A small image classifier, trained from scratch.
Model: 1.43M parameters, arch vgg, activation relu, depths [8, 8], widths [64, 128].
Training: 12900 steps, held-out accuracy 84%.
Rows from block 10, named by matrix and row number. Each number is 500 + 25 x the weight over its row's rms, rounded and kept within 0 to 999. All counts start at 0. Numbers have three digits each. After the name is the row's rms in percent of the matrix's.
# conv: 3x3 conv (model.blocks.10.conv.weight, 128x128x3x3), inputs 110-127, a 3x3 kernel for each
conv.31 094:510483536516499488500496501541483538506521494538467496511534503508445465502496486507462525496488499519501496525495522486498479502470458455504519470515527509485529503504484478487527506526509496479512519519528498531519541492493502498503497496482461525497513504459452511531518527499516535495536516462482483527519526500531493476568486480516534500532492531527468451570462475523492484510458499464550512556474466525488490480519509515494505516538494516504458507485492509490464510478498495498489
conv.32 100:489545534551481433501504458479520500516518469496479482493508503508539509491494535496528491487452496506520491537493489520467506510487517450573529461486522531529463481479468513507494502535463460524514481506500454529486536521499478474494494455498484494492509501529532519503565459532552480484510517496476502507509543484511539488497527499490485490490499558518515501448525468502477484505472472459534479507513469501501531458483467461477498527503465484455535494467505492486551513531478494524533
conv.33 097:439553543501467500544541493494490519496538556495530480486521517527503443500492495496499533526498533497502540568512496479504492509527543510453523481512512507511459504526494538489508485457489465472502493530467495487486527476487486523510511524517480495504525528517458479488490497451555498476443499496508508486480488488487522489506526521478479486498490495455500481541484503535524514513506478548513513490496491504540489523513554519513491503481459532468509524542489493461482475501486486435524
conv.34 105:509455502477478517483509499450569494470445486521514499503479509498501455485484496511532443522519520504498532468509552465463511514478471510528508514434430479533516494486499524489487504523497478486479516454517493502477503490509506489483481498444569498518501448502489474482476469507535574519490503505484511489493469536523464542525437533481476483504520520539499473500527521510490503519463525511543516511474488518472484493477514527476510487497472530462481506510499470454469487519485493497501
conv.35 103:547534490507475458475482483504486517447478488516450476498506469473454501508524517488474516512519477489522526475496498531536522526528523578529530503531503509451496531531522492487517492533539486464509469513504515494499488532498506496507498506520530467479538493512478491485479497480573521484507521493485486500520494497488456500499525493519532516506475474486511524495526559514510514460493491518532450483489498537480508494476498519472488535526513521525483521508514501490506483552518465455489
conv.36 095:491516486521524486498538504504464504481504521515485510505550546528488499485530475502471491485513512526529498517461488514551461525513476503486519519534522474515530500508567488559523510495526501519480511527473470527507472507460485485484501527532489516476492494460486514489509524471484479453518465481490472515486456490480499534502502503500563472503539500485538532516489514477450518481473492507514571480529492463545512495500502474455509495513497485490507498526431505480507490501589513513528
conv.37 107:467502488558524445487493537472501488476497529516510512473540518566520439478477530511464495525524502520516485515483479442532491469510496496448501472455488537531502476479487516466538506482483500512480523490527496497515456497503449474482511499496503489553510478498488530488476511519552486487530486537504458485470540487509497544511510506512533504549514493537525505422517494486471508508470499509489491475533512507483455524496507478501499475531521554494485502510519529474510498534503490487510
conv.38 108:454510525528477510507519502484519453507486511509491517517482551544574544477488471474472502530468450523498532476538521501474530490524472516529510477503499478516478506490534482467449545521498474496488478493503488488536468506481486459509509497500535536510515492535515475468476483501465508494472473473503471493490456450504486491521484503469522518543482483524488497464548488518482503534494491482490507588498458491473530523533450506511500468548556464515470541519521542506491517459497528499503
conv.39 108:507486460520484436547501511460510484483491556526534496514469465466500488512479481512550494520510499497491495539466478510474490476530486473529543476542512465462431523489487523518474492521488512484443512518486493493493560475519542517498494480489497525451452605507485511526476469523549489449468494493507497476488479461487498485494485496506482491492510508475479474494471468472503464509514510552477483556504491490514484480511457464543466491547480491495485489545489516455540487451484496489486
conv.40 103:499493506482519535448553498506492483452470533515453493516484500486531512506487542511473491545524545492476504474472481459519495576529474500470512511494514483581500505483463516465496511479499493506510471499487488517501469484472495537492502482482504520492519516574485483495499510520537570510467451568523494519485495451483457466473470481551500491477498486514490503464486545518513498512494474478449461534500500501511524540521475496503513446525523485552489552539488514488496494500460565508492
conv.41 093:554507492520520501490485471492515495490481507509485495469498515542578516510464486514504484497462472500499447545479512521504460481465505576510437511477484512493465514542477484548497533493475541512479561496464543513478508471478512511515521490497494472508560494440545482518540488500490495481472447498538467502508499499514458512488491509494485509533477529480486558510496510495481480510456540510559509482455478548485504507503478532480488514478498523510495497470488494494546523530517507539504
conv.42 098:470472543523507478486518507466509469527495521527512487481498536484489502468481504479475480488517493485519532528537480492570542507526522477442528487473516546512501487511502516468475520523525502486516480529480493497482496536507463511533501479512482492514475493531518467537452477481498498506534514467516482467505501536511486476460482487576483487488520530494418510527473466540539539475500524485495506499483520502502499507516481503523520516485516520501458519492483468429477501471466495497493
conv.43 102:528536479510462507482493512485515529503508464512488485511503467508473545508510491528476491523488512503502500506474536524460528470528509473521484497538507555450534461504485487496490495495486504524536500519471479485517500488501498544505481538538436493467531526499476514497499526467507463514509507530478465518457532518462506482540492505490532520504503484498496548482486527476508526470479549505488470508497511548516515493497490516549506471510490476509514491501517506513469499544509530534491
conv.44 105:494474485583476490491510527488499468512463534497534495458481493528504472517494554500495514476550476486492512496502519523520519499519504552449495517518505563505494506483523501433499450524484509521498461474541458478521495479541482526497533502463491482545471480508510486490486567489532497521479506461491530475518491516496496541471496499470532472482517461505537531544498546557520508508490523523516539478532498505524510548475502475487480517520505560492504495506536466519504516510502524519516
conv.45 110:525492505542471534513518498487495516479535538495507480504477471484489516468511489497527479470491491457497523485521509488505508506488509493488476540504553494454498483547503477528493490489546510481484516480493529503479504522511510505511488494574494491531479470551462462539500520511449532504500491527531530487531491454453492480534461538460564505498508487536482516513469485521510505488495513484480508493497506494533486473533485530427494506485526545479526478465481482526451472492495524565460
conv.46 113:529502526504480497478507494481523506485459506566463495507493516539490486527488525513521503497493529513495546480506461484519538491489536547495492495473505470474473516519484488483514516493514475510519482514458492557529486485469514488478522499487535473498502455491538464509515524524528511479541529496508512523531498493476446521512461509478527527501482491527484491480528505516489495506508514512509509521478574514521499482484499483509532521510471523464467496505532551506502497497478510501506
conv.47 097:487489509514439479519551491480533497487512522513514510490445490470507507504479437506503523532483510482539497524488479463452474506459487495512521519472459478518478539511539531512466475550490500500485513480542479501494489558424471562524523509531510510483474503544519498491531498457466477516529488494505462492488483468506501508548521512532510496485505519490483532524524499468558497543518521559494541490484466501520558500509498503483536474508511501551470522474502474508496509481506508481473
conv.48 098:514518507508544474519487495520464484534497507516520499481467463506509503541479472504496521512508533506462516526507526511480493511486480489456535505495451506467505459472486533496515492496476525450484496500497507490530513533515488539501555547504501522507501547537472466510457474479503502449482493511466519465466522503502506491496494511483504480473512518471482487500509491435513481504501471526488539519468473526517500510544508491493499486528504518506480489507494525507495496469499475478509
conv.49 080:490470499469501481526532500515481501508509508490458537513470473462547524517493501502496509465528513492496478489506465499473505505535529502499474435501508431407498520488498466469475523496519501521501513471502506543511528499479557505500524455515490477514538548516522537471484480499502531501518493513542528479530530503506448507524514480511503504449477558458488545541519506481495478518533473483517540502532481520508541467507460512550525503533535488512496511493535473531484498474494501489534
conv.50 093:500523556479533545484529499504466490488492519501492511527518533471515524518455455491448470515506548514496526496482506516529474521562476508507530504497537473529583505507503533506496509522496506492473494513486476494485514541440475527472475554461497505555521509506460512462504495560482502512477508521522506495473464533507506476506477487500487517542520504513526522486469551463543489520448522481562510470463504496489510479537526504532544456508498485516469540527512525466482538498518505499520
conv.51 105:536500517470502507485499497488477490521500447517517534515496458503476486435482478492488500494479531545503539493533548493450497500503493509503501528486486521552522496497495505502466521479462494510469441505546461483522525504456502506524482516494502509528526500515501493505531540481501506512527461502502538527505470469504509540480484479480496495465503477518477500497548513481481487495547532527535529484514542531484485481530502509532564493452469469491546512471483503484512524476473490513488
conv.52 102:485545565497546447555499496487519536484547457524530443467468455490540474511497496476546505524471529468508506500496493461496464493505497465520564469541519473486535517493465482478484484538526485482474462483503491531520455516487509515503510571513453503435493525481517502529492501484531531506496504489525458518477481476478482507494502493494500521496502504449466442516505493492479493482536485491482513503483494483520515471454472500522484512572553472516520474504500527469516494461566510480524
conv.53 103:494480510512450491524511540541515443503544512529493496481492506512495521551571488528459511502447506511492488505475477501520482506470526547465497483479499449468510518488474541479464472516518503509508469529477508494479478535484564517459511510501507474513529540504487495511498509488490485474462520503494529501512490506528518482466528495486500515456507496502526477496525481447445495464495497498525489504473525504495510493481496537491493488554480486547458506510477504497522503459541514516487
conv.54 098:527524495535452530486502504523485473449495541495499504501484502535505473504484510526466530537510509514492479477475464472536528493501503499457433495483526519526477591527474429486478503495482525535470508510521470521486544533536547526528521501500504512488496479520531506492505489479469479543486500501510517522508441480544490509517520474526462519528525525475511516474494543503485452486521521520512457484517544491533518493498528491494512523507509503520507474521537494519473483487461527484506
conv.55 102:491521513534534514468486469492521478475492477504509487501486545519517463547514448481490507525520446496491485509531491517495510511552491540501494473502508537550518509476562460504534511526532474466498525571472518531485482497497473502471510444487552528495481514477495487498521504486457486483520497508510511492478449496483491520499532515536427522532491491503558522497469455477523493507518471555503529504477503467492466487532516523500499478485504540547466513467520465509521506512517528499514
conv.56 107:532499513479539563479528483497506515502516484499556488509513500493481512489516511449492453492517497486479497462501459508542504487502505483484447480463504490553582519507491486506486510482503538478486502545497474510475537488517523484510489543520508532489516416451474491487454512543463481532496538497480474473525496452536538512484533488486503494507479466516515537519490526491480461514471470499451503496527460509524461516504493488450505517512517478550538509498498520557509493493526527507494
conv.57 101:537530517496483495478497481480502440510534481466469461532486511512484458465501485465530509505456523504500518506440490510449501520510503485521483459587543502508475475456490481507488511465484560491472475528439506514511516477540527493506528526509500498467490563429480518505499484524520549555555498469500482534464523539484470491478489518457499548514463467526510505470543513504540487488514475478490536508540475513514499496465473485482522504520518521467492495490473496466486506493573509475490
conv.58 103:508497554476540522534517500515534484470491523519512482480478480441511492486416485515478491501511525537475495498505484495495517510485481506500528533474533474478514516548510467500502505463513476496523500486500484451498481504503491501519494488485485496473503506488524516490513489516488521504489510520521494446494449487499538559492470494498483492521473489485514487517526522529511494523518484457492486523484480526512504534484493470536514462486524465517446470477528520484504468500497500509486
conv.59 088:481520442508515471472520507492458492503504534517509488497494448486505521548500534525499512494470495476513521518506497489517522488502502485485501555498485474501487494523500528492492500476475438527500501484484505508475534486537500482514480531477482483494519533502516491457519529517473478506488463529516522535530559529490487517473526492464502536476542493515497464517528516485513476541517478535471503517536489483543507547502491539493484504460507472492460490521541535464484540444490525475540
conv.60 103:497522483494481463516509529539531488497524483542483481518542481495477498492469513498493504470502506503523505489545513513493517492483510438473479532550524488473476476506506517499515536472503485541505491503482510472471539479445506465498484514512491494559525489496510500512502532525499478534534539515526512496446519525490499535489542489506496545444510502498462509468477477472492523478508498528506485486527528480498504524474482508489463507477490451524500544444517507467511449470464452502487
conv.61 113:431494526509453466542507512489570473516520549493497504498487519478500519495520515498507527476475519546464480535532512487513548496520533493500469514511462501511501491521495483461484454554509536503545515489515522515511488510537507523502497487499458512484494521539514491499450503488478477571467473488499459467517554512528520503528487489480485489501508494488492462493504514527523488508496487476483543502512460481519540513482491504512464482519514498465524496489492504480443508503486529476499
conv.62 095:507499503466514504469523512472522467523528468501513526513534483500509483548510513502508523502515484485557484540505478528459482518508490438498527502493486524491536485501525545466490476486509500505470489468495470497517495534535494517529511528509497535505504484514466521497502521520513496464510512516559490488483550486514541490454540518536497503532492477495463533504485472531514492513503502516496444450496500442496488476505504475471490520469477478491484523510534555540543503499483512500479
conv.63 103:498477491439512508542501477507495489509516523474524481490454508484533534506479526494473528485514479509524503469511484490499510508478502478465463522463504460468490477408497493510457517490486499500498532481470497472536513529470522502499494511460499490505495514482496465543509473490463455468500523544540511461486502527471512520483496505552489514500511499489512474513485481486471517528509504463485461470579524480490504513513483458451494435479587501522491499456480539493472498459477505550459
conv.64 101:492495470535507515497490492516490494483474504534477473513480507490486445470505535526491490499491552493465518507507471500491482512491508455461548480474496511521490519528479519489520508495479443502509494513504495466481441523501499495521493512497583542516515476524514445518547513473557520469473493465490489482480493545517507543521525527505504499459485513512514534477498512519506475469505499515503494471498508473483499484510465512460488470519471518527467506520483534519550482520544500523476
conv.65 105:522502487469514445491472481482528499480514498459507502512514493497527523482433529480513520471521451523489526466518508530485500454471469495503496503591482529449454489505524509488496491481530524499505484462457496518453533488522466501492507471523504471475521512487519495508504501512490435482488488491508509521485510500516476507538509504492490533518487483457481489466452494502487498479509465488488493467521508519486511472519543528468459523483498474502500476554535485537510488519526510501517
conv.66 116:521478548492494494456516580488464501491565482554496472494539492534434511498519529491539500511478505497521497492486466500498516507535509512499459536502491523495475495533485502469465485449503459450552480486483492522525470518505504520475529474502525479496488482529498519457502490473515511476517493490518520477524496504492480534533530498501468499498464568532501501500479518462516481511460484506509500500483488501538514513509507538494485484503524538524510452541497516495513497552478515483486
conv.67 106:450469511482485491539505530478516540541469478504494486495499468477565551532462471527486507468493504465469500496501465508485493543481490524503474539499505520508546492482518506546509463499487533530504507509509510531512495523475545474516437474491487484504497532522485505472501521505576538509487505484512516503515520520498486546521467513478528513469493492513484514519506527473487455510517487546495464506445538505511495478464535540515508555510500463474532502494489492523486467483512476502517
conv.68 091:559529473543499516524529481498494496512484481507462501525462501482501547472475483480540464469433521512519467504515464461489488468476529487488509525500469503540474485532510529485501488500467479484529505499502493473508491518530509506508500494501522493485537451485501503472498477494510510455477483499505465507483473532491476502468463487470488518521482506470511492484519448484468471496503490482500557476466556480498547532517479485459498499487452483511466535475474481489456545512520494509494
conv.69 098:550485480462457535505468498495460495516492476513516521498482490450543538494527515503540511474499493465497506462499537475488478433528526498484477500515524511451522546528493501516502542466513504515506458505509516495483492458504531500511507510489499522528487478459503490552473504471510516524495530502522518469556491458535522498479492469512477532516496519518504537527513485486480508493541547510506513542511530488538488515521480504457457492446501479505536488492523470455479503488498510533545
conv.70 099:476499504485528485513486541486487496520478522478491477493488575537585494456484517501516541540514502546544480476474474500495454516498495493515482508502456482479496506496459467480488522480541497458520528505469513518489534533491539471509533497505487486504474506455511556489496520500521502492489501504495470480468443504536518503475558492501475473519490503509464538521507471564441479499455475505480477514447492466483509525487495527521500507519535473487518489468488495473490503503489529510499
conv.71 091:524522491521485475530481487516509483512506504499491458475510553546578468503459479519432523565493529497508494518498526507539511537494538517529519500517479500508470482490498439493495483511540548539526431503528446533493516488480432487506499484474512550490493520488456485511482519480524515478515543485527514465501486479519499481498522511569493539453534525443489513509511465491532504506500449489519534496491510489544502507515493471545497479512518534519514513494532490473549498501551509499488
conv.72 091:466503501530510511465517506464499514519517508514501520484429505474509481511486520542511535541463520476518462515508503533529519533516488476530531506507460482531527523495538505522478477464483486559469522477452531479507532509469526483497495527508507528495551534459491498453478487532548509509491526472522491531520522513538472507525520483511464493460498504494473496501487485492457505534453474481511525517514522483500484513515470501523514483510516493515498544492509483494536497523504507510472
conv.73 096:501476538522472520469485503500527487494463509483529498515494440522551531525479534513519517454486501487511530485549500448508495518539483486496550457481509550510476465463481497513439485507544481465515474467524536487476498528530496533483524478471498499526507528523537488529502468482487507533521492472484528484481503526500500569504524520454529492548490509496560571476507545479509524500544499482459524517550492499470505510500516457494503475522575551560530484506457525567522447532492538511467
conv.74 099:472498505491471522505527495492483498506511502483505503498516469493461492498515479481496526510473505472499510511546528501545534535460505497492529489481506488533510493520541505506541519515449475482490497478507489475516495504539466481521501514513503498447469495481507512466512543545493516498490471479518488481514492482497501506516499528495498490477480525515504519474531488513507513465509496501506482479526532482493546504490475513487480511559494462549504506486525515519477501497472522469495
conv.75 096:471492469466519498476501532458503521520524472526555515478530466537498470484512563508521502509519471510521464559535495487516508506487537493502587480537485480465493440517524482506480497474508516487516489536503495520495505514489486561517496490478517477524449537478488501503493484481481450503447491538544524520471501439508516530460484485476466502505486506522479502521511467469502475525485479480456541502502457458474553465502543494515507528478514458499519460476530496469505475449465512542464
conv.76 095:491465468482517557489477491477504486509509509498467497480530539508502533487473486517515500488489502476473521502528489476463511530484534508474498492491511490524500475505509498548472493486484515501511525481511480523486546543512502499503465523485478490549515472504533493475480515498446517523479556531463508469504502482513495509513507513404507531509541492497467492486506495504520545529498501526522471451463456448513478546540544531481476505463524471488543461498494449497476509556504540501526
conv.77 094:508487495482574545508477497521502517534494538499565477520529478498522536515530484516494481542518501518484496462447498491460490510490448463561476493416434451501508472507511488552506529503510483549509498510496474495489506468488508479481489486498490551471476504467486511515524457461458527531499504524548515491486511461510516500468526500521496462500512510470520500486508505510505467521492480464458469493500512491526442536521500486492509478437519489516465488535514515516520483484511509510541
conv.78 109:464528459516513544484494489470481540493457491481496489523494549479486547473429471499494510439529555501543513510502508460486547515496494470481496493492506488502495466519563527467490529470441520488501517474487485498501468503518494496499509532505486517511488466483511536507502516504475504477516476480506495442484489572507523468475579524482497500519516495532505478524493485501493532525441516502557560506483486454501501514452507475504503479472495501517491475493489486486534480546475504465475
conv.79 086:534510500485531483507558499496523517505512497506487499499461447485499510547492524483524467464478525507548473468495495466499495497507506492574518499465509472523453492472500474479458541500527520447471500515477513499494532519456540549502557443504533498491518492500512485478530495500456461511537461494497499525475526502513474531538506514514473471496477513507495527475509513468550497534479563474549501459482507533534504480565511502458498538481505482516517496526495486494515502498503469480488
conv.80 108:489520496502494485543554492537508520509504510502467513470490539494518512496522526518456528478516534492507500487551537502478502512483459465542522472565485466577443488478527503469495512497479479507509507493519497512478487509462553486514537493540483493498499537503465502453531503527509516541482524529496484489472506517498502533496524513474535485485526494511479526495528489467530490476512540543466505483510454467489486508502517477487533537509473519519516525512478513505493490507489492473540
conv.81 098:496483481475519526493500528509500524493473500482491486507537525444507523526505504545497508523486510527508470486521489455475497548520514519535509514461481518519545447510504560485500519514516481582486525495506487563512509507494520503497540512468524486502499485491528518499462483509500462526499524491493499480505509532482499522494517479496488493519478463515539483468494523525490484503492485543505507517553478490520506479471488476553549483454481505544538509469531504522548551557507513506518
conv.82 098:463509516510456504495493493477510493521518500507477515520505507477493535511509467466513481535527447496524506475512541474475486476486495547521499458486470476516473470532520524504520488504505496483493518499467470484483499512575506502548525497481538508505499495502484522488502436494531475479504479496491539482491508487572519502511506474483478481503519547474491514487496538497477506511503463511539510489450476497497481498489505512520499439486517516518501515508518448492477498530521483515516
conv.83 094:468523507494526503509477490523532505484460509501464510520489488466502493517514494492526522514525506520534499408477567447482488488512481534505528479515461500514479493495564507482484510490490499521559540497504529504509529481513503545495445495485551487504555496513478486500533521477505479516513489477452478476511495463473510482466471512549525484532499474502491498505452497481474501512532508512509525499532521464486492485520485521466509464487524483490470499499502504571521451562497484526524
conv.84 099:466543539471480484504495506469513513529481517490489493533487515541467473528526531511540497520540469492478494605554480508506513471483513461514518458507579511462474494470539488446465482509491486552491509513541501482521478514538484484521503486506477504489482496491489499529508488495501508481524495488486465476533513475531572490515488555524511483504541495501525482558487476482490477513454473464503470520496486507532497478559526481480470500474507466470499500480504525481436518471503482473487
conv.85 092:458477508493506499536541505540509481452513524516491460489511508545515514493493499530499496512486511472495492509516499512467462539495476500553496524497484446533525446488496500482498503486463501497486523494470477467466488552461505499469494480450501533556495489516476478543502501536462513501479505534463495464508487493422491487501492469518591502499510529515537500525482471490515481530507542497475495497529487496502533504523494505511518499512533483529522542465484505463505478483446475530503
conv.86 100:522548537487500498488491497471509535508528527495485477558488455453483522508563497483456514492488488521549510530481466542519526548521492487487474521472553515500573519549487469443488538535449492444496518470509508508517517506465502483494487505474473491459481524482545505532488488513544537476524488482483485508488481502490557503439516522541497463477482545476532499511545516497498498441506492503477486545557510510519535493507452482499505560528459449498513549509496509472540488511512491506523
conv.87 085:470494494460492454531536533467484483510533509514492496471480452483492506459504481450429526501483519487507519517494492482500487517496462535507478516472533461485508508524519469520537558543482444504526498520472508475502483501456473509529520532509451471512474505487498515492511492516495493532503506491501515510472477487472456506519513512550508524498506486498501482463499514489502542497501504467550476492517474472486500504489485492494540542479456498452488495497522523489433518526514496471506
conv.88 094:510482538497511509481520446522496501496527520495497524497513508490466507497483551541507502466504510491522476518526509486499515497465487488478458506545520530537515450459505499508420537541536488520518478491536521469489473516456481439436499494485500525445516490448530510482500513502531506470541492488500473468494505519479508493480466492512500546507505489489500505515530500517540531517467516460473475512521472521523506533543498433463477496538491493550527527445501493510498490469461469495529
conv.89 102:479466493500545496493501512510518483502507471484504451509560494531508514489466478477517463543498506519451511481517502502510438495492507462526482514506492504478574478453486505530527506454444497507518496498509514512510532474500495511503473548509513536481500469471463492514496518486483495522492493530529503479484498504467508515487442484499474499518494489511476502497471512504501498514575487521395527479526497497501496505499499482470502501519521536508509490480537475488472494534515540512492
conv.90 105:508516531481480499494545510525482476470502506497486513564490468520451469485463452519505545528495559531509466512519484486509475520483511521492444520504515494466507497492520500514516499552495521524509475543484496501525495486492522523528482502483480459486538483488498480515535496524507508459516502511463549533499479482478507525494443505495509477523462521513518474539510458463465441580514441468508454459482535533507534509512452517476505543502565480489482495479538498536526518501496507499504
conv.91 095:547469488476484528494525519473476463466464540525544507478465501493514472501451500512494463473508461497453525522538524501528534453508505501488478495526516473469453504488515473505522492480468506537495504504496511484516494529476481476472498496473512492479517497521475523511516475499484488451472482490497437466480467515470523521480423474504504474503476508508499497495492520487477448516507480479473515512542520493482533495523540475520481489503500521508441472519497505496494493452472505512503
conv.92 093:481487521496510497523488461494487513477503479481480544477540452486486508486476467489476486504463454462487479472467505503509497582509497490483486477484473446534514499512496560560503541523511513513498513553511535561517527551519499540505521481499506525521494528504511529533520513508509533518493512511487534511470485515479516518496494494504498467493517513468482502552496459519482525466480479491499526482523499484490522528545510520536490507496514489490481501484461526555497523532510511496527
conv.93 092:501482501443490469512515524495515490454480520470500490488475458515530552523536513499513515494503510475494483583510468490489471508454507479507552502458511444418499494489497474496511543491511512496499486506480502528511475505468482498484509506479481482488514467513494490538518479497474480489498496497522542524513522557459492470494534497525523515536492507478458466527533503503527464536544527527526486510525474490464499504496489497505538575512518495468511530477510465437483497550514460452516
conv.94 104:532470493457481523531516479511500494447468507493510491513542523495507494529480451507502484537519445522487518540508489511484500486491499498437492501522505494469545476514504501559519458504526505478526508519501501531518507511511494535482481521513495479479487530467510481479472504487518505500493503506490491471528525517518479505555473487488498516508521504456455536519503507451465495491512507510500502540484513512460511495513486520495478492553514520451512458461505483509511502486492508454505
conv.95 095:465489479511528485500489485516527464481435501474499478474503495512548470491459502492513509541500509492528545503537479545476511493470491551508535480472486539485521523514504478533484471472502516528465496550480483525503492504512508501526475482513508495528514526502532524518501521502477468507482467496501470472465499500510503540478509501498525527506522516523522507490514499514477462515518441545460543525528509491487511529498478489499539474469531481515560506523554521511535476522511511466535
conv.96 098:514496521487499474499488486492522504477492531456521507496480480473586512546508538505501469483530488498465478516485500449504503499489546530478485557509515521502481497521474528455534476517529513523488468483505475459501516452516525485554508496481483530482494493529518505527494495496482482544468530502514509481497537497496525478535511457547511522463455551504522532494512487504485511527509533491488475531511504473487534485480469448486484494560511495543512502434530466498505454475488502498479
conv.97 114:496480471478497526505495510518500472497508527521520486481463490480464530474543479493529543522477532506517501460468559491527485517509447506467530528497478504461475508467457475501522550526550505533514509551495505483490467498497533505516533497522507504498506503483492489493543492456467552486513484507507552492533528499492486525492560460522554512491517528494514511499491498512524494480517497505487468484506522469459487482535470485451496537428556464534480480547455538503484496435516450442571
conv.98 100:503502473484510492478500532542500498488522504493508491490511465497501475524462519528514522449498471548459538507499530471486469495465464489460518530507508508462555475493512476525474514459495509482474442496512521490488538520497503493467499529529492481532506508515497501476514520468476498556499491468522475495468567482469489537506518482484494535524489492523496474487508499495566509489474498489517494517538466499550488479501518503506520474506476564513505470522516511473501510472454512526491
conv.99 109:491481548487472516515505511463510519475511520524493530498533495480489517491454482478482507499478560474476499464481465490521505502520489477450501484497488540524435515484484499508514512476467497496535493470524492520469512544509465490550509463502497511544482472518519559510513564534529524485526513467491501449484513512557439504517497525490535443511532528496485475489469537479463519477468482483551449503520488490467487491496501498504537506457500484484501489476533462523463498481525470483543
conv.100 098:519495547475495482482488505529462481465530472499443469492519465508488459509503532493541519488507487466473516490505523499491536490438506513472473508476502526505470503477528532510447496462531488464506547491574519469481507434517524486482504499502502478509524469460504520477510530527520468532538525489480525471513516475511515506468508471494492485474495505513490524544519501481485499515484511514503490469513494474522518508508501511504474455542527514527513509441542521519516538486477509502536
conv.101 105:486518453452480491514528471492514498518501532497476487522503474513510467515590490529526527540503541510526470493488499469498543489512526453502496526486501497517497510472480470437533497508519498484508509536492501533475484495494534452508505500528471524500479540460483467515532510502523516524502527512497505477524466513487566493506498499551455489460523489501475545478486497498525506529538484494530505509478551488494531527546508504563471486481502473524558513486467503497511512504538482506511
conv.102 097:478476530507550545447500506505473494508531478526488480455490524548501492490484447497516473484476510534524530514500513518482487510492481450480486484488491480489475511492496447465480497503446469511478527474536480500500560511514497478484537522499577521494511523504462490504523517496494486490535512494492511461504504501514482502499492472453518496522478503518491520482476523545503432561473496455502513496526526535481469547504486512486512507536523496510489514552477477526490513499500515518531
conv.103 097:466516534512503479433502444538495490482485534520532486519495525514531511491467451497509520507477528486538486489484486531499460490484492511494472468485507552562517522476474496503494539505506452513486555466502485428479533496528468517449500523485475532468466496470467546485522505527482509434550486517512509501467526463482455523483495523500486496514521517509475506490461449499476517525465482510524540517445481482497519532487535486514531515473509534480473488478513534519510522498513511470487
conv.104 089:482524488484486490518499469485503488461538509483530491515505522513567522474501438503529518493464503514492500507532500526539480526484483545520503479460531544514484520496474505475556527519522474503503524540496510478511490563478522491463485481522509479503512490517467505545492490513498567484517492482494529476531449490459494490531555536534512498529508530504463523525489465488466471511493463473547515468466530468498506502498464512479493507492508480534456502492491463534489435495528454503547
conv.105 107:517509500476503498459480492502489525506553493499501493505491484493477497495554513499462489481487501497507504500522504505478504483510505504491462514481494510534511506511527533514486530464482500538458479524509526520494502467486472487508476505511468527494498470532518520472483543474461514491493534512508514499486525488489536568439513515486494494482491489463500469543565504523546505486535491475443528494523510494521526480486517532456458519483477458544516516481503447457508512470510539514513
conv.106 107:538454466471516491500491514508499503509510514521477498509489464462413512476584540498486480528543529495478531513480486472488485444487515518543561518512478449517519541477496486528505495487480510516476471533479490460510476471495488474456541506495501470501507514513488491498500461503496498499509501518504470516516489509506547519443519469532478472476496544518570503502480512503495549480534479528498513508476466489476511474525512469516517511440478472510522502534521473501505510467493473468498
conv.107 090:476506496538497503518494515538493493533501501490498483503523505473445510521492519532453514503518501444482507498474498466501532494470464496505490501504507564551508491495488524558485498516532514525485514514488563496498480500477472498468473538479518489487522498475514537462499495565522498483486447484524507517496528470525469474497522490470503477470518499497554470521565470558524506531487514502481511525477500539518496541516509495518490536501458512514527459474530532515495476512539524519477
conv.108 086:506453503499504487506537490463489485475439515482481507507510520458531469518426490495488498489504446549496519494497467527490490479537485525504473487501502518501512493494501462509492477467518490481503475474505505505517445525500505492498492479528520518527536566473502508493476477512461542529498510480539510536490501504513524485514508453513509523503493504521497518450492529411527528505476471485474494558512467512528514509514460540513476511490494503484516513474502477494468569429492468481507
conv.109 095:510480488512511504491508491480486513486454477476556530502506465481466517475531507489504488516516523488441511501504487506528491534516487517482524481499507458484483469485500471502499476486491505514523481490505504535488517525505472511508531490472457502545474522497478463522536503490465480472511550498529504532489508490539493497530490505518492531489553494496514517507495491506483517484507488511508518499493500492495487508462480454516478506474488511543482552503522475508507480461465499475474
conv.110 093:497474485451511488565458475511567523489482496478511487501513493521552511481501499518504471491557498506440495499529511540500536470533510549482466532562506524451495444519495447504539511501486509532524504505497520491499512481507470455504493480515439480535512503494521505526476501497510491475508496486532505530465497493487487510511504492481498549499537509478502473493499493472528491487565489494479495448502531495493453520466505501488503526457458524511460448532501493519498504512500482527505
conv.111 101:488533488544496479565473475465505498538473516489509486478451496531547522513556492530517485495484512537487513485483467555522474517511506508476494479536481494498497563500489514489477464428512506505475540516505609478525512506470494480538501509515551498510535504463495476510454508514527474500504502490493472526483578494527504531479518481530487504463503487532501518536532520524476547490483489547527477489462461475505515500497489487537499528503460516490489506482525491471520478458521512580524
conv.112 103:489531498530506476552513513500454496560496455497489489501494486504529494489548512532516460490494509493462530519528517520468470486493495502500524527493518532491505453459476526491483494490483512505513482482537472506506465530495489518455499532488512473522505469515460467543465496489467496505475528493473493490474544503521470523495488494493493494500512503486497493494476507517469486522468496479553499525470488483542477511498485495500484527506493515493484483474489489499468481477515515455507
conv.113 102:521506524541540494510528467488481540516480519525495465484568596493513489516459559511488563506501469531491482473509544524493502497495465457531481484503512493543502487512514505485479485547513509472482461473480493561502513456488513501483499468489506497488511488525497468480494510486475505510539488505529514458498517462514483508486522503468502526499504487528537529503509520476500482526445498487505523514504469542508513458470569492526504481519519511494479505467513513504491493538465518480507
conv.114 098:473522561521490523517514457504512443495474511484506520460541528510519538482527497476506480497516476491545487524465511491516503474517497533530441463516510476483524437456506461486510495517471482500503515474501505474475490496557505488508540479487508467498542522453504466487527508476489503521491509502493498478475451476488494491467517500505482480502476492509502534506530478522464493543474525462485455488514511496502469502471507507555477501518499520492514487492523510529462567555464523523513